From a checkpoint of a small autoregressive pixel model.
Model: 11.9M parameters, 20-pixel images, arch transformer_decoder, width 384, layers 6, norm layernorm, activation geglu.
Rows from block 3, named by matrix and row number. Rows with one number belong to one attention dimension. Each number is 500 + 50 x the weight over the matrix's rms, rounded and kept within 0 to 999. All counts start at 0. Numbers have three digits each.
# q: attention query, key and value (stacked) (model.blocks.3.attn.qkv.weight, 1152x384, the q third), inputs 0-95
# k: attention query, key and value (stacked) (model.blocks.3.attn.qkv.weight, 1152x384, the k third), inputs 0-95
q.88:573500611551447516486508519461495493505492549536499538397535582486455588478465593482572466502525545496434554502554499449523461525530475408536444499582488502481568538527549396526485520613546397539478544434477515504480509474577490443559566400454487493505542536590498488520465500526492510522
k.88:455479503483451412518461539535408600539475408439558460549476510509520447436584543483539517490514497532477465450550451443559511549425538620433547466509488465467481477508591602504434563494505490488467470594558540509518468448500486544533533565517610518436511490502438515471520552494443472424
q.89:575496557468430513521553520501500436489477563582527501471568403514489525527418539492440497485452369496389473466491474552637561619499509535491546497613386511444475402522464545530489521520438439396538508453494496463467393368535414382456606427501529385450536534506499566568506509558558483421
k.89:424478531555500638490556444485431475461434476497516514436544420505554500491568468517591545468544564527567567620556492480479388422557511605447616445501511450459469607507455526512404493539528414572532431559413579480652516512476480544526667556481448451411457417458447531497461533500519579537
q.90:446478477532483530477467504506452483519554506556477472506548637545452497429472541525471500536463584543575537557476422477475520552526434533585552527517440477529464509559486476544510442548472517453523462472437527508547477492542459475490488486464510550460505508589543522450483488485531578502
k.90:517441596558373521469558560505537537554516472577462490429504427461475540423579453563527498516487424520501483463418561540599453553512521490540468543514448517449495529427430430454507478517545509503473528503487481413440536513523519518466576518480510487515565558531484491458477446532501522473
q.91:551499489591512439507487472485499384546458555521520519480534448511462446535426477488424476536542504576527554556473524531555523523522524512531458458541449509447542479440435488476523480553559400466579488414391514542506518376454464542481590507486504497473583463538543558509466500417448400446
k.91:448465481462473576527504579614568537554520412502408602502517510524494430571469592584482544462541409593531534468492510456473449487338508537491379460479553434367461552523571571570488497514602440452494561497467564508620474499468447506552529506587426460457459395440446428549493558602507446552
q.92:452610492467556539453517507450406484545449389560536501573462439522539613600515579485546528543372588491490479523421414502540621509550527528542518476535421495438409423568412458549443547448348493439481448540457503389588479576527540433528587544480500527509500560453535555414576573519559440467
k.92:473523464540515455413473510477497424532568490509485419490433353632572504478516422518521439512530487518582468528553521527528443458459588457486463579502473488480556608528417449450430530450558487460576549420435330589418591456411395532458456458483473464474497557427562562485548447483450517447
q.93:517470467556599457519498578528492518496468512431541446551455467498487482490495490492500484512411541529418517528539574505527509468459578555537604424521515556490519498513520515405521573421509549502558582442543514527417428472477605406493522502487473559514487584512494455500533497481533490431
k.93:538445510606520437497597526560458547472534501495444480423506507524505450574494566436581453392475511580531421481455574486447529532528499594508550537402533470522541485537538525469435531559480609506432491504472586527506502574583459566515435436529455498530633526534532390577479574514573522535
q.94:484564553483532519508439520497514467533509497435525484495497471522494477546441489443543469502404501522508399446530506404589556488417422484481485389521459456540477569462502609414443467512501522516482403439558483514581490423546497481521491563522542464501510452474465494483462562448476493501
k.94:544523388505437516453436470448583467517581450484478516475498488442529451474471373532494503540541495463490490565480517511497556573503444445410432626583500487460412494592474549495453543482461540464530501455522515479498486464528447510480469509574580528407426561505563484528461519524503553381
q.95:507542391504538550427472568538492485498493441464531443488562466427560428523511413398499521468528485478549485476402514560486452577535484520546475530487481553517482408463475506475555435479481482531478551567448526532479501505434567537597482464475513544596572551391497533519471490593527488416
k.95:507416519487513578468559506447444535463455600480521482449506472500533490494465545497472425484423473451544533405528424508535474611491537489491513433516466513500468469455472452453531456487531494446500547536470491507482419523501593576485523539556529448527475499508574424475529505531578589534
q.96:570491485431574591467476458550475422518437466493484556547526507577525517517422468593467477498431488542531467397534538481517482466479578539563468319503566516514484504468552456403526501516491431565452524486474468509459518454497532477528508524562465458596550493504491556549474507521501481507
k.96:499474499537476586537405454537489476457544496558477508512520476521489409544422511453485456536558517518477662484531511478644545483434531482581416511546456493517520470545509576499491544514470490413546484491530461467509516457493467551445364452567475542443507555450517530575415499465493467482
q.97:402606530423607457489375594454447433577445506520568452502617554492608467393426462540555468513476569452606557591544505460471542456554485460453452542538581441549512536522478481479584590454529450468412475456459512467555546434537457488446567529471584500441498469572481578607531468458505456500
k.97:550520453561543517547535456502486455565534518510537447373478478572513439379594476601561578511594499526497477438474477533527455455584477496535548529472447531481418495547497427476583531479519486588503442438491628566431520476507469514497458533449536516532570521500563502524516424514486478518
q.98:460538524547461481459502504511604450548518496514490568600555476492542521455574508501557532525649485534440502534544529558520482449516507466449502578481477482497520542484578459604545496500522549496505515535608527472489521570552551418436503453587431443486506479498536381509518502522546465512
k.98:499574457552528542519433468494401531459489494494430524522498508514511502475489510487441473540454535536513414608568366509528487497509489498551483469478581505494487605517537519565455454478493547556472503435488444508497483545455526506492594536449517478428460447486471541489552549463517493536
q.99:491478531478508477525504461520448446485534484467527468438551519534472554561504458507472510531525535495387469445579515467382566488503479519513455560469509333543581480500569474476408578459481502487449519418519494475443564609407560455505516422606513505461554446451499461502480507486538500562
k.99:498516505488509495470458492494452590499547516473508449458527564468553488604377491480447475501494562535570455464505549578465585487577590500479516515486477577478528528540553499537535537476514489485545478498418555553508496490418566543432405511497526393556492501534470488488506418518483545475
q.100:532439439532505521423524579551560574459529415529533538455467508447424527541469485524486507567539553527555523476491518516470475564523485428530559463467522473477508463512578500435504448579532481517465578441522526451540479560485568506482426466470473578592497561542531510453545479547477517550
k.100:424477495534478391522499529528606497427485621479558572518523547517466491459522553532538430508444425503461487459473503473455474477430492505545562415527389537472551482456579558529510576481410516543573497564558463487488511521602466503448520519479409470534539541564487478449468515451481506506
q.101:397391454502468468505527428513472515430480458534533422600521500521462395559488554404447536479519470439566537598467416572562472484476510524458555503568455404523460560519473505452542526477522624458540465370468483491564572455532517610567484485483369424375452468529408554447413479518554539507
k.101:519549530473503436440638429460481523664488505448537554504435488507499456541467390467494542446488544583535454491379495491366531508511476535520536486503513483464529530509537456497529560437526504545455546481522485435529369525463593483545518438503479479453471481538532545502520473583493509515
q.102:482494503496561452571497446534478440409498440481579379378466519434530477516561374511492565502579465532559489550425535406355546475489419487461363458470512438445544525538503519562536532422461524453518519456476542495460496498456532588540528585505584537425517545524473431446438443500414486557
k.102:458566497483471517497488555477607473536526509446462481493515521434530496526423447618448500534454509457373469487555554543528570426460503427531397441540442593513468558504573443550557491535548528453484408477487597558563460516534439446518489438569505381570403537562571546453546422584485480536
q.103:574583567553544537578488513467549431537461436481523579512517590449502558477579432498497509468480469502513514526519512476510583462403455499420362449562500589411473548529479491553549465438510483484418455435485498428448497469495537507499516553431512460457481473443568557483497534468563532501
k.103:526448522477499400427509535593486499475459482590518463593422522505544474450446544537510564401529474465480511498516452536474498441499402468549586406527485537492500532510488492593495545560533440519590400396462506515482557586572599428565430544451520447466488498468472481572449501487506457506
q.104:523564559504503505621469489511499457445519585549528495555465442517467516488515505485493485597497441390416565497465515563595456440505563553546452491478465548493446490435476549507505484524455540403444513530516434446496515520467392653465521530446558533432506449413519510501502567534476517492
k.104:545545548472524465424475537418572333487525460422445425543488485623521462557508482531528457521451539409448527419516500536463505538568420446428500477594515583531494492498457450429535547447608487473578517497496500522493550448399464529523432516431525507485448439423495533545502464455564562520
q.105:461346479544491622447527520500517515460473591541504472463553436504575407384403540587537552487538493535536577552505513433548497501443544451509513476520508534545499558550514498443467547577519502516544483507447495500571497516521457459492484509530552557442545505545436493475463482510467606535
k.105:507547443515567586466507504479499439581402504524441576532487530412497500418507415563478582480470446594505487526550495502549499415425507539594366393463489432446404547408495498592580499508543518427436425473506478468473520532469535504486559538548388503448487503526464498516517547472613540583
q.106:472422445441428552501495490514477619480513451484527430505525568479513471510559493490600493518452496420539482504518455422527491488471491477471480489513582416561487527439533515565427556467409554506499337475540473561458470490434527462530433580568524544491387574479456472526518462514534556532
k.106:509638528517471437431529460365486474413439485552502446559525500402425560491476509482428476537575494504500529554517435444546476414544486548528475551509458477582553488509498444450499477460506509479545471448514469573491456541510522439453504575446484547484469472503491518469530568510508501532
q.107:476464535447495501470510450485527568491490494489465509477507587338555531472468472636543548469576480520479598516532452455440583456418464493520455541461441433512433565570607503536498491512548551533521365546443521478469467517653528463457480505404484561407496537555496487508573480499545553472
k.107:542483392520487362511518516496524583573477462523608445508451461593489576413564500467495538496505418429511406497501500473513481497486539524479463448512430522459463494459470490614518523440545537522549533576526435487505526505603554498487558501510518459479640526530517546438512472514460468477
q.108:477421468486590540546512540509508459479433555515518490576506454549507482504534479489483438531528477553447496489488541546511372460466580560459485458478542557510507575548533606450469493511469496561517595581501557469558498506488531548489476438482527526460494511493489471513460504473429443444
k.108:566535509481511528482479465582582417441562506491344497510515590646487518517569679513507532513453493467481483489419468457452583484536473478516481585510526513480567419429476421493492472473530554546424556465449534500507500528628396515479517516530480545549461554484606512501523519536583417598
q.109:526535418491465473540582524458536559478522549541464508420426506590507451448522512512473489425466508580438430496474484508495505526505477532556451470454491623519471413583452469452480547576460383531457517624431539469501438550551488459507470511544503571506575496517518426427483528499428515507
k.109:464484571454579404574431550488508461512507443375515512458550530443454563499603438546550489622544572435408618553538545566480581500397451488499551601512531459513419525504480423465508494618567508481496456531573559486439596510482449461503427528447547513464532503518533442537508491554484561468
q.110:384573539389549534468556496499469528459521468532524525500553415457493515471574404546510466536525489481546500540533539477549528532460543559469512540432406582486501479544483513482553485473485487523435601495465487595464496538430459479496488488430488537587463484479544524518475478534574561504
k.110:469450432493554663512482549484568451432453603523423461623515440524503502545502597453473511493539504533519543522446480514502450447560510514491485438514466532530506450434392552577482453482528460542504527557505459580521504450504512555541465556473457483550479495479469373454522509504450515462
q.111:584491492486526466481532508457583442524568433531398506545442530486519478540492515594497476466582529480595554445559548459437485472468489499396480478521487588555553482433499485502566468447519428491550498546524418501564508528526495521564457509545523416546430563552461546603538499584495495549
k.111:491535560500449524504523510414483584610425401547602522579467523538543474489420489526546488495505560519370504535493533470542519491530518514431607555522574573599509499609485470476566499646374503480549496516497511389557531493421540476522404449407594469481492514494649489467542411535519429521
q.112:575564448566491505415485438521464566513555486428460492555488573597511559458592471442465394472397515479567421494536436502494554437457499406450429475556563412501474505569445406532501567477575442551486462506561476499475473536490603337396515576536475542509551471531459446465568549475597532577
k.112:575470557443439614534442534480446498548495493558555588450553466432505498487445520517513576532525464485612475575492523562538504448504458517436455542509407452528522502556573529566513490470507574532545462469466468558476574539450477553411484510422498491458480429549418484434484519436446520423
q.113:559484496460492424439512498523566538489528465453404404573500544533507599450495565495551532551489530434548532524547497579486583455446427512500645497540483427566540472521537490419550555510495528488446557479613582502577510504442503421496416439414501547512586506516513470582451565488536552417
k.113:531407464504484570481478502497464630505448494529589445534494506456558484407512457497533488511503481524508457509484542472472424520556450556496540543484491472537487501528475539510455555545463461491505543521517499534493444533452524507535567557484561441510508439562521515539531500484453601433
q.114:477434501481452536574470538557536499528506578479547555588495450524412584482491503540461447527493430527386459445587507528523455452473483550560523570478538474486548456452507505445524416477496519445474478560501436502413452390405419488504484598546496476433577385466465511514395617449605473397
k.114:409502567487461423561438557488472463510579569521441453506421447428540522523539460386441535482486492457479530630439610440453495571562422515477570627505479475488443507461434552423446511465491500525428607537505515552509516510530487493487483481527552573547559501437537547605447436466569544519
q.115:524568504422439448399513471509538556414505559556480452554470502483525595493401498517506581533455431448462553488529482568584489479469470469538625474470485405481518577472484586586510456543510518527543470573531516443486516478499454587399473569507490519490494401526480584499502429466480483487
k.115:507571569539426554483521442521560482548510549463455491395547544495455432520513509498494519472406513519511448507470465460496521472467508409510560499584496447486541426468477515524556483461478508514535507556612441454524490464530477486489534530503457505538529489534542582514542507484454534485
q.116:456506526574433587518462465480396544564533579552474530520528464486408523523506496500453467569512490418565495485525513541465395530540500453492544517484522602536478568576461512546496448532473494459456416492471439489483430537497350507512479464552358466510503588500511583524551450499559520561
k.116:526522583545505391563506436494547524452480525450569474685464521537478541468492581519516588472524323556509496476456424491473489521457563544512487524483487435463478445450430432443444459460459418518465505559594506468362456567576494484460426527426451526572580540505502515482426439544433343438
q.117:502492431492430433481490529470491586473483481489518465433492541469498539481477477576455556520474555528571551580489457421503562497494455482515425472510458511529537466532461490484547464567525460523507537568467531491506517453531584544539463482473467513468483451527491528475500470534485396520
k.117:480580421531580453414521456523540550542489453539520505529555523509497520499529422538533575528548581491476512513542450547501426443410511437576588479484458556498529565548539520581562559546532424473459518480539492565430456462448514431505509561600459542457504442514533471449546530434392565539
q.118:600390365529490419497559466526481583465554390367462492414523475523505541572521565450515460524592604479597459492544448612369498492510476517430506605511631320479484516359470411441450517508565481473541450571495509509550528514529492402516474567379484467468504442422601515459535513540495498483
k.118:553367515444451490578491523493464497473486634550550523459459603427546568562557475435489494506569481512492515456504528459529500533512447496556515599393510555496479307537521542513468482523398483526524548540489456448489524495443509492523450417458462520512451425556566465570553520493494403510
q.119:540452421609470508545528503496493490429528468571531478444510434388528471530510504415451562425534448547504531474467483447391501517456573564515451522517555524569401479431582488524525477388606541506451474532501461572388402474458578500537487613576569475452596570502514483500540542505501461463
k.119:452472554458488464467440462496613528521492501478450494601495487471474536491463559479509573545545578469601450602487473442472445449518440441381582488454564424505513536454495371472467479496576524472510531478493524502508476512559570475468412528487528420576458506504583504444552609538570463446