Weights of a small autoregressive pixel model: 18000 steps.
Rows from block 2, named by matrix and row number. Rows with one number belong to one attention dimension. Each number is 128 + 32 x the weight over the matrix's rms, rounded and kept within 0 to 255. All counts start at 0. Numbers have three digits each.
# v: attention query, key and value (stacked) (model.blocks.2.attn.qkv.weight, 1152x384, the v third), inputs 128-191
# proj: attention output (model.blocks.2.attn.proj.weight, 384x384, transposed), outputs 128-191
v.321:114137158118130085189200193107054113131212093082114188108131168079132087121113067123137154053107200079166123155107142204172108106122102145106148146111076154188128136134149153068103144145078128
v.322:123073059081111108041166119104179106177070122173109097220171158168130196121168087147124178119172115067126062170217147086199130140182068108184172081136094000040169059048146068128140158155126082
v.323:040138085053000112133051105200033185100165075149205074042089219099254068088182084183125032044178113174209098100151173108149088210146125175047083043128092052197042159083240074000156149111097087
v.324:147167135149144054125153166119120157092050119134197156165163103052023072135149184093138186125083157112195064118101162083065097220165082075091135055133164112104157050136243140203098080137197055
v.325:169142142127067134133226192106164010132128169152190119149126106152179085115172114092023144113046208175115135107089080136186150214074100078065035101152107118136125137106174107137130198207113052
v.326:152203129145165139106108117098114148133107195115010161111120071141138181125178238031126102157164092090137139194114115135118051084155101124071213104178065068194088084124121187155114148174142061
v.327:173132113165198080155120032085112185061094044093165078086137128147153162140141097112157073134133145145101152052176148132154090175065191106177141133121125096179082070139126162152149113162066147
v.328:189127090063084121120120077180092049156255122131169093222187167124174184151087076120090081120063149113093105170203117105114100246038135096117207117102050059099128151083105150110099143128043107
v.329:130232230089155167135202046047099185116083201056024121169110000097039000119177253127090066130056191136142149057062156177163094146132084086136122096239181225121114025198136052134079070120078138
v.330:147072161107116160236103183078121135182090160127134164092164184135180166166127122204127096115146156131138155103153085146176050211106020170082101088146146126212089129094122196126122122114138107
v.331:099138126057173118168175057174161201116104094032157094136200089124155103155164149118198217181008161160114110165142128121097074186106108064090131095108148175196138165159180112137086174125166167
v.332:154061191132122079157088101232108081140069120150230073099088118133116174107069239111095105198092182208109107058131167103132195144114149093046121094172156180053097080115173178179127099125099000
v.333:138197138077083169086076074169102189098146133131164118173126063062211136029154103094169063125128136163157201255107133090100146255035084139152202140135089092078208102085121078105126136157035138
v.334:137192196140124123175172032174114194182158141188162112147135110158148155145066241152139187163131217184114222084104163071040084121102088069015133113125108150056133072104255175127113092086173173
v.335:106176078089199072124152132043119116125116091170148159172166126189143089101083138118194098057167158148213080157147182103104111140105141130201195099191057249144131091035137147137082130225079071
v.336:085052162164130059055081147105095186097140053087191205067116083153125151141179103084078137104143084119136058132155112109149167227151133180186171123076137122120242155205129161100125050156152162
v.337:078158130073162118108148255178102139053118161151046044155123179051116107089146104185037130133110147147041224113054098235072073055174084176068000184083181137162086118117058105164136171106108120
v.338:064112069225195095184156143084111047025145080097093077145076062215194045121119053118126115121159167123077143119048111135127093213036147000027016126107126211101194187174177162181213090103213032
v.339:067166114192153127072119010043105178000091081058034166033051087146148092142121102078083200120170087060141075133169192184121180071128116054124120134093166085114205054136157201156151106124209174
v.340:183114165094163143138057166203068092159094092131153126189139166103174177000111121137053135120008205125076140161217235049135224255143079191094043255097199089022169170073131097076162141100149076
v.341:104125148114086134156195224160183046195113102091181180117134147182170132059130154141128115139000134119168091136138084133088122120169017169061021170163183173135069136134195095142116174035074018
v.342:084151087100195158084151092152162146109166122175143131171131118133035138221019242120169107109094168084039140123129203107072201132159113144186147144102133181159211137130082072097119064060155111
v.343:024096208128172084144109109117163050161054118150118168116136116129058114172149134121089097122057147078158142025162173121170136125144098117139115152161104138131130141161129157095133123150110038
v.344:085089171038108082113125150196151175167096110175165089173068148115094171147127177116163099116147234133225150147066124140030180109190188070152182083233152174057115071082118145166158099149104042
v.345:099141188181154130116188061118092114093134164060152132082156101078230158116097183168032130121187114161160162221162090085151230181089211163125169083108104196072149062088111179137152189052172172
v.346:114104168175096120159107115243043126106187109072151083171178125034136154122106189163167120126040161127087159125089189102139182125125136058056155118176103179158115074071139146044157132083088113
v.347:136127127159106157154119074172188112094087055161087168085177117141136116126064136061072132130021071191133146194157193170107111107156178185166167155078089129102032147164054164114168098104122183
v.348:140130183155154130149087154091098120106178184083107164143068143074105087205236024128144094090168195045170050138119097098167083106082023006058119145092190131166103174068096091110171170199191008
v.349:099173103173175083202144255117087125061106123038149101113115138094168083145100010211117222059216060134126052072145165159222150089182113202184147123115186075162178167178159113081090170091161175
v.350:111129079134142100054180188143124036097220142084107087193179051073096143180226097131113104133088183079060157139162097217201074063128128135139035161102193136138116119154135074076181179093174160
v.351:131125142125139124062090233132123121010151167120162091094113121172079204179156134222102096124112119107119251253230178089183135123148086133157179056192155075134101020032129071240129160157134108
v.352:106179121136113083066190054115114144186140132080134159097135147000174058128146178142140115132061048216175128067150165056082026191097200156092141087106141169104178157125119133120195104069242239
v.353:106115163211164147168168065049099058162014149079108060144141181220114012127190088136033169080140203120088144128088171063193222221072136184161148240141126179133114120116149120161128018212190050
v.354:079183117154124158168178000156110117162119152110047153020082097192100151126178190168081155184099144150104193073121133198151164123122156000162081187094081137139080047206173149174131150051228171
v.355:124190137176117127172051111114140021091175129100139127080166138124247187174143100152090071115035104129162160094200148080083165223052101086090134212095087221189052148154161191099156158063144076
v.356:017218197120137067129164144110125151053081141122112123142190121115197102194078111117134188176110104141151138079138201185078117067148111115078140110058149128176137110121176156069106220050073096
v.357:142141051161108109114079203175159130072042087122169142122150107129112093083135111090187169115163064092106111181050172159081113101148158155182094154228198078102098152159162134151137121117143092
v.358:115112061127136159078157123149139044061141131120141115163105129113144138110068091129134124104119112188119082090212214065109084126100139057145172161045088148187134139143102158111133106118194141
v.359:132228125112203123127105215108101079061087135097074107139142038114105151255141123192079069077214118076121087181049160237067234110178236187154124151124160002110192136197095138088113115064121015
v.360:215118128204104134132080154130098049151255081232177131162202108121054169204105190116027134101142121012066206195142175000178078089077091109041078080195148028174145101116209161079255109020197132
v.361:168118036155079111147085136137146121129036027161112014163214119179213129141175121152139175091035068127147170158153161105184178140062139190061139152225208093054091116115113166184083134107127151
v.362:227166043076156121169032149156068121153164119243084150156121151064108220117170158139125121092105137115125249090243180108203106124174067154080034201215129091179103114092185130146194118092131149
v.363:127163098081142126053207054121189128085141133123179125112080080099070112136144203081179063108169044137089061163110108154072036105130171126115052102038115064145123125122097084089091107074146187
v.364:073225085117183082164068052074147197117097148177101103032139219092128105060133145128154142145104049133212166031135131080116087159090128198161118057076096152176137170145111164142116099132169223
v.365:198100148113070183144213173190147069065187127181169112137160133126084139135111129063067133103044165186171205168148154071193077143101125255122173061126089167085122107119084085044139122140096053
v.366:112061101075122065054122238158090088176145120144090140136111155110150164086177125188146074099092184112127104102135140200150096075079150077113119094206085167160105150114140192145148183051109072
v.367:092227137159138081127090167152077155050254206116107089116078132155134123071109089176159142089124110080233184109085182157153153185129195103087201079000143167101027200085090154058112073213125137
proj.321:138125139095091122093136138101169124095117143170134110143112109183122106140152154112132158147161078163118105082139123076136142103099126111129138113118131148091141099128102130184117128152160137
proj.322:123150128159162130138088128081090100109148140051084165079157090153108119172107153128149028136083137136076193120026174164067131122105151106119134131180187199134154142199112152123117114121134101
proj.323:160145130170145158072161130029210071188109178111137147162191098111038147177070140071161191165134096118063190112078099071039081087194157107203125137087141144116159135135000154212093093134130118
proj.324:076136144136156133129098074170154124189180152053080154128116141155179223086109078160171140101172101125075153158132067157151177090147181182133126124158072118117138144138109109055093132129123156
proj.325:137094090184173151144110069066111169132090135154057169124163114102125158168108155154211109126156062140088125170130184151102038098148201125157166133154136155160111106126075120147141062124127152
proj.326:065093180112085141133114112219163120115082128086161089107140144065142084091098082183125109110073159124160101112102112126149151174059109172191129140096138183097171142125172064110169136122086178
proj.327:097139121112097165111131164121139099201135192141165139132114115124083081156115141124097133147161117158151111182100161113095142123182082099102084132126101115098167139104118157108101139137221135
proj.328:088172143144172124139169179053183143121047095134057125078089115149103145160126094104167155077157117149107189178140127139160154014156128126115092072108162172119194088155125146152146068149187104
proj.329:207065082133077103130104139180127095149138058214255099112100195119209133145129089104117193106218074110132075158140106130129105086106133118102133154058094135121122186112129195107114135144167174
proj.330:103184076161117123075196067164143115095119125102117116146100096117116138113116107092142165102089131143134120218046132140074172099189211110180134152122127084081138152106117108101130121113168170
proj.331:216060120160095116069102131099097083115114162194140151104109130097173096170166121138111082116170128094178164097113191170109125107127149177143123178175178084137124164145140134082155081128107175
proj.332:091177147123144186174096154090160132172109170126057133108088137094117112130084091170165168123156109118154094201129117142146055101115091199101101170120091097187117153077154051107153171133101248
proj.333:170090127145124055151166108184131078137137117132165126160129158150168137205084129125109168104070098081098141021163104133118128043165172098097059096112158149095054168176128188114110079129204128
proj.334:073129096126114099131127176121156120127133116097107143139123154087129157137136120121165114075116096044158070103154085145187129119146137187134118147091198103185128175117045081124157138110094121
proj.335:115110112137109105096139092236115131119127164113101123087123104126175192145138138137100134097087117067061170113081103087142135113135156110121099093146165044084176179202113121076119060107227106
proj.336:156121175137127195164139097210134111169100205168124091134151128080062081142112132203151087206136139161137122166122187131128052123124143113064055104166059104133070114075170118123154209094067164
proj.337:100156123148106145136100050058185114192160185085177179074138104184125129143058155116184140131149097109183115129175153111154184129122129133151182127134099152121149118106134158113154103120181143
proj.338:169154141096112139100135121131135218144137088107096156138204133025050207150096159079178153141084091108128159169199103122098160079204172202167169128178147074127093148102081108093060104096096167
proj.339:119133195092117112167197190234148107191146117113174129184199132085056131121134162153147111128085144156129119108120021100151127158170124185120070142092095150092143174121139097113108108072055176
proj.340:090123135135146114104203103124118079126146146146097127129129134187129077220143123120134102073178107123138093079091088174147084040152142054096169066147129137123103112101114155117181083095131144
proj.341:162134141128140135131090160052126158058170129204084113152156141090100060164176150129115207122255138143115133125134175137137085093099188112159138132106113139145159124114077152133150085178125233
proj.342:193133190147113122176096138183156102175075121116085134112123164098130170045224095156102108120199082128183080161209066193164169092099123166100100096125073158124083134106193163122137117121114173
proj.343:176144106080102160114104104137095150098142085136141097164166124102192131075077148111117189160237126138129110200101102140063088113066130189181168134124118159149120151082135064170139136098138211
proj.344:172125090175123140147088114066122147153144176131128126079137092118096121129080120129123121160163070103054143101187187090153127077119108164100061140093131116163126142151129115100098171126152147
proj.345:170132125093082134146096167162138127173155149192189104118102128075066143140120128111174105153059152123180113060124157173121089159210073149074072153145113076144062177139130109091120126153086113
proj.346:193122161113140101077114160041154129153128174206145161110086154199115134120187088096088123102209111099150066111193099053131115073115099189105056129076140148123135148161122172181108125148090185
proj.347:132120098109144055077155143090098128139150113102199130204120158175180147105143076094125131079138172107113099135079057073117178078126139097140122137130163080163213127123136146165092129115161129
proj.348:061112097136162149148159097133170148135059075065089172126157081181121157086098179135181175157099064220063174150087108176131141181133196173175156132151106140094178075162132106153114085134110141
proj.349:142113180156155133098125073137107162130142131147135140169115111144175229096175147135165123100030195142112178218123046099116144148141161112113118115141080140122111079120120171143151071167079104
proj.350:105166175151137141170083061075173180188063153159133106043099144206114140090083148144138117140182055153151171079159171067142148140139136122128227094113092122073115074148113176190098096190124079
proj.351:199165094126095108128146012200128093166100130123173135169174110092200118099144119130175174115103102077147053162063117187026137131110198149127067169115102158073160223138171160038130056166151204
proj.352:083174128129133120154109208102155108157121103184135116137128123209105144107142096107111143084194166110113127117081089123152137093187045107145121134095115091110088109132110168160083127138098076
proj.353:154148113096107098097084151145138117128196180148082178100100076128188156149113188114118083111108075157157108145153090170117036077150110110141126113146122127186103127143100102104110163078102182
proj.354:166130158135121130098125201084123178093145082154157136218201183059135108103094098099126099077095144082184013143184097122134047128137108218114193159133174126176158158076108096170158082131008157
proj.355:152126141142130112110187129152122151106119114164159130197126122103082065142100133089139194124166152144150102144093094117122071110164162180158143122118147066116131159114102117164131120109080159
proj.356:163114113137116133140118128116145101218114153129164154131081125152164171092137093145146120084146133146089159159120053070125138117114115187174112144127128150150114120153107155173141054149163177
proj.357:150090165099146097135101123088081164131228161158083117136140133182148141140157125140095090129121143078061162113177135061154167103118161070096113055135091155120128109149091170105102094160140119
proj.358:104133185123159090128104153115122160156104120091080131112122140114123201124156132133192102115131113075129168188098036202151218081128138203110138095106142107101192102094130054133120102093072092
proj.359:149043148171072162103172038249104138151129165142185120118139152122167081081111096085118153148033192164108163148169028093123085129111068125109126131149092233128092156075169121095176099106097206
proj.360:039126117108143155133137080188142214116108110042087117111109165120102187025151091110200136207144111180144124083123036190129241176144178153162146149042140160074135117102076081125085159134078083
proj.361:120154194149188131149121163066169087135179182145110161090051103125081127172105180117122143100193186149098198144109109128099087098192144069155101112046073146142159136177108162082161088151106114
proj.362:077138122195098127118172095133182127124155137077169145136186126166126086080147155102133168114148091145137036143039079132092144177122205099169197127096155094067131141131064100128113141150147104
proj.363:128152186129133177148032181140135106147149207080119159114161200100179148119108111108091118115130146146186162157146162207176205172129102182148183141215112192165102119115153129166176139160129097
proj.364:106130132147130148106181194125099118157101062100132124163126114116140160140114101143132153077153168155097103165109112131128140116177127084117129148145121102073141111102137091120124136103123087
proj.365:071118061134141067118125094133140116156050100097104156146053143114177093121131100202220154127173101137058078092041069146098165077096108068115091148074135090071186110115130109113082155125157183
proj.366:113178157172124181136110103066151173140110180125164104096112115152107139143119136105140157133189076139089133183073127063116123134134165179121149132110153123087188091126102067137145103202129153
proj.367:096059116140155142049187110151134130205026119106175175148132124142161147157137076135102152090091159190089083158142025067118069044157108152133067182156136099149216076133133100176144114084115147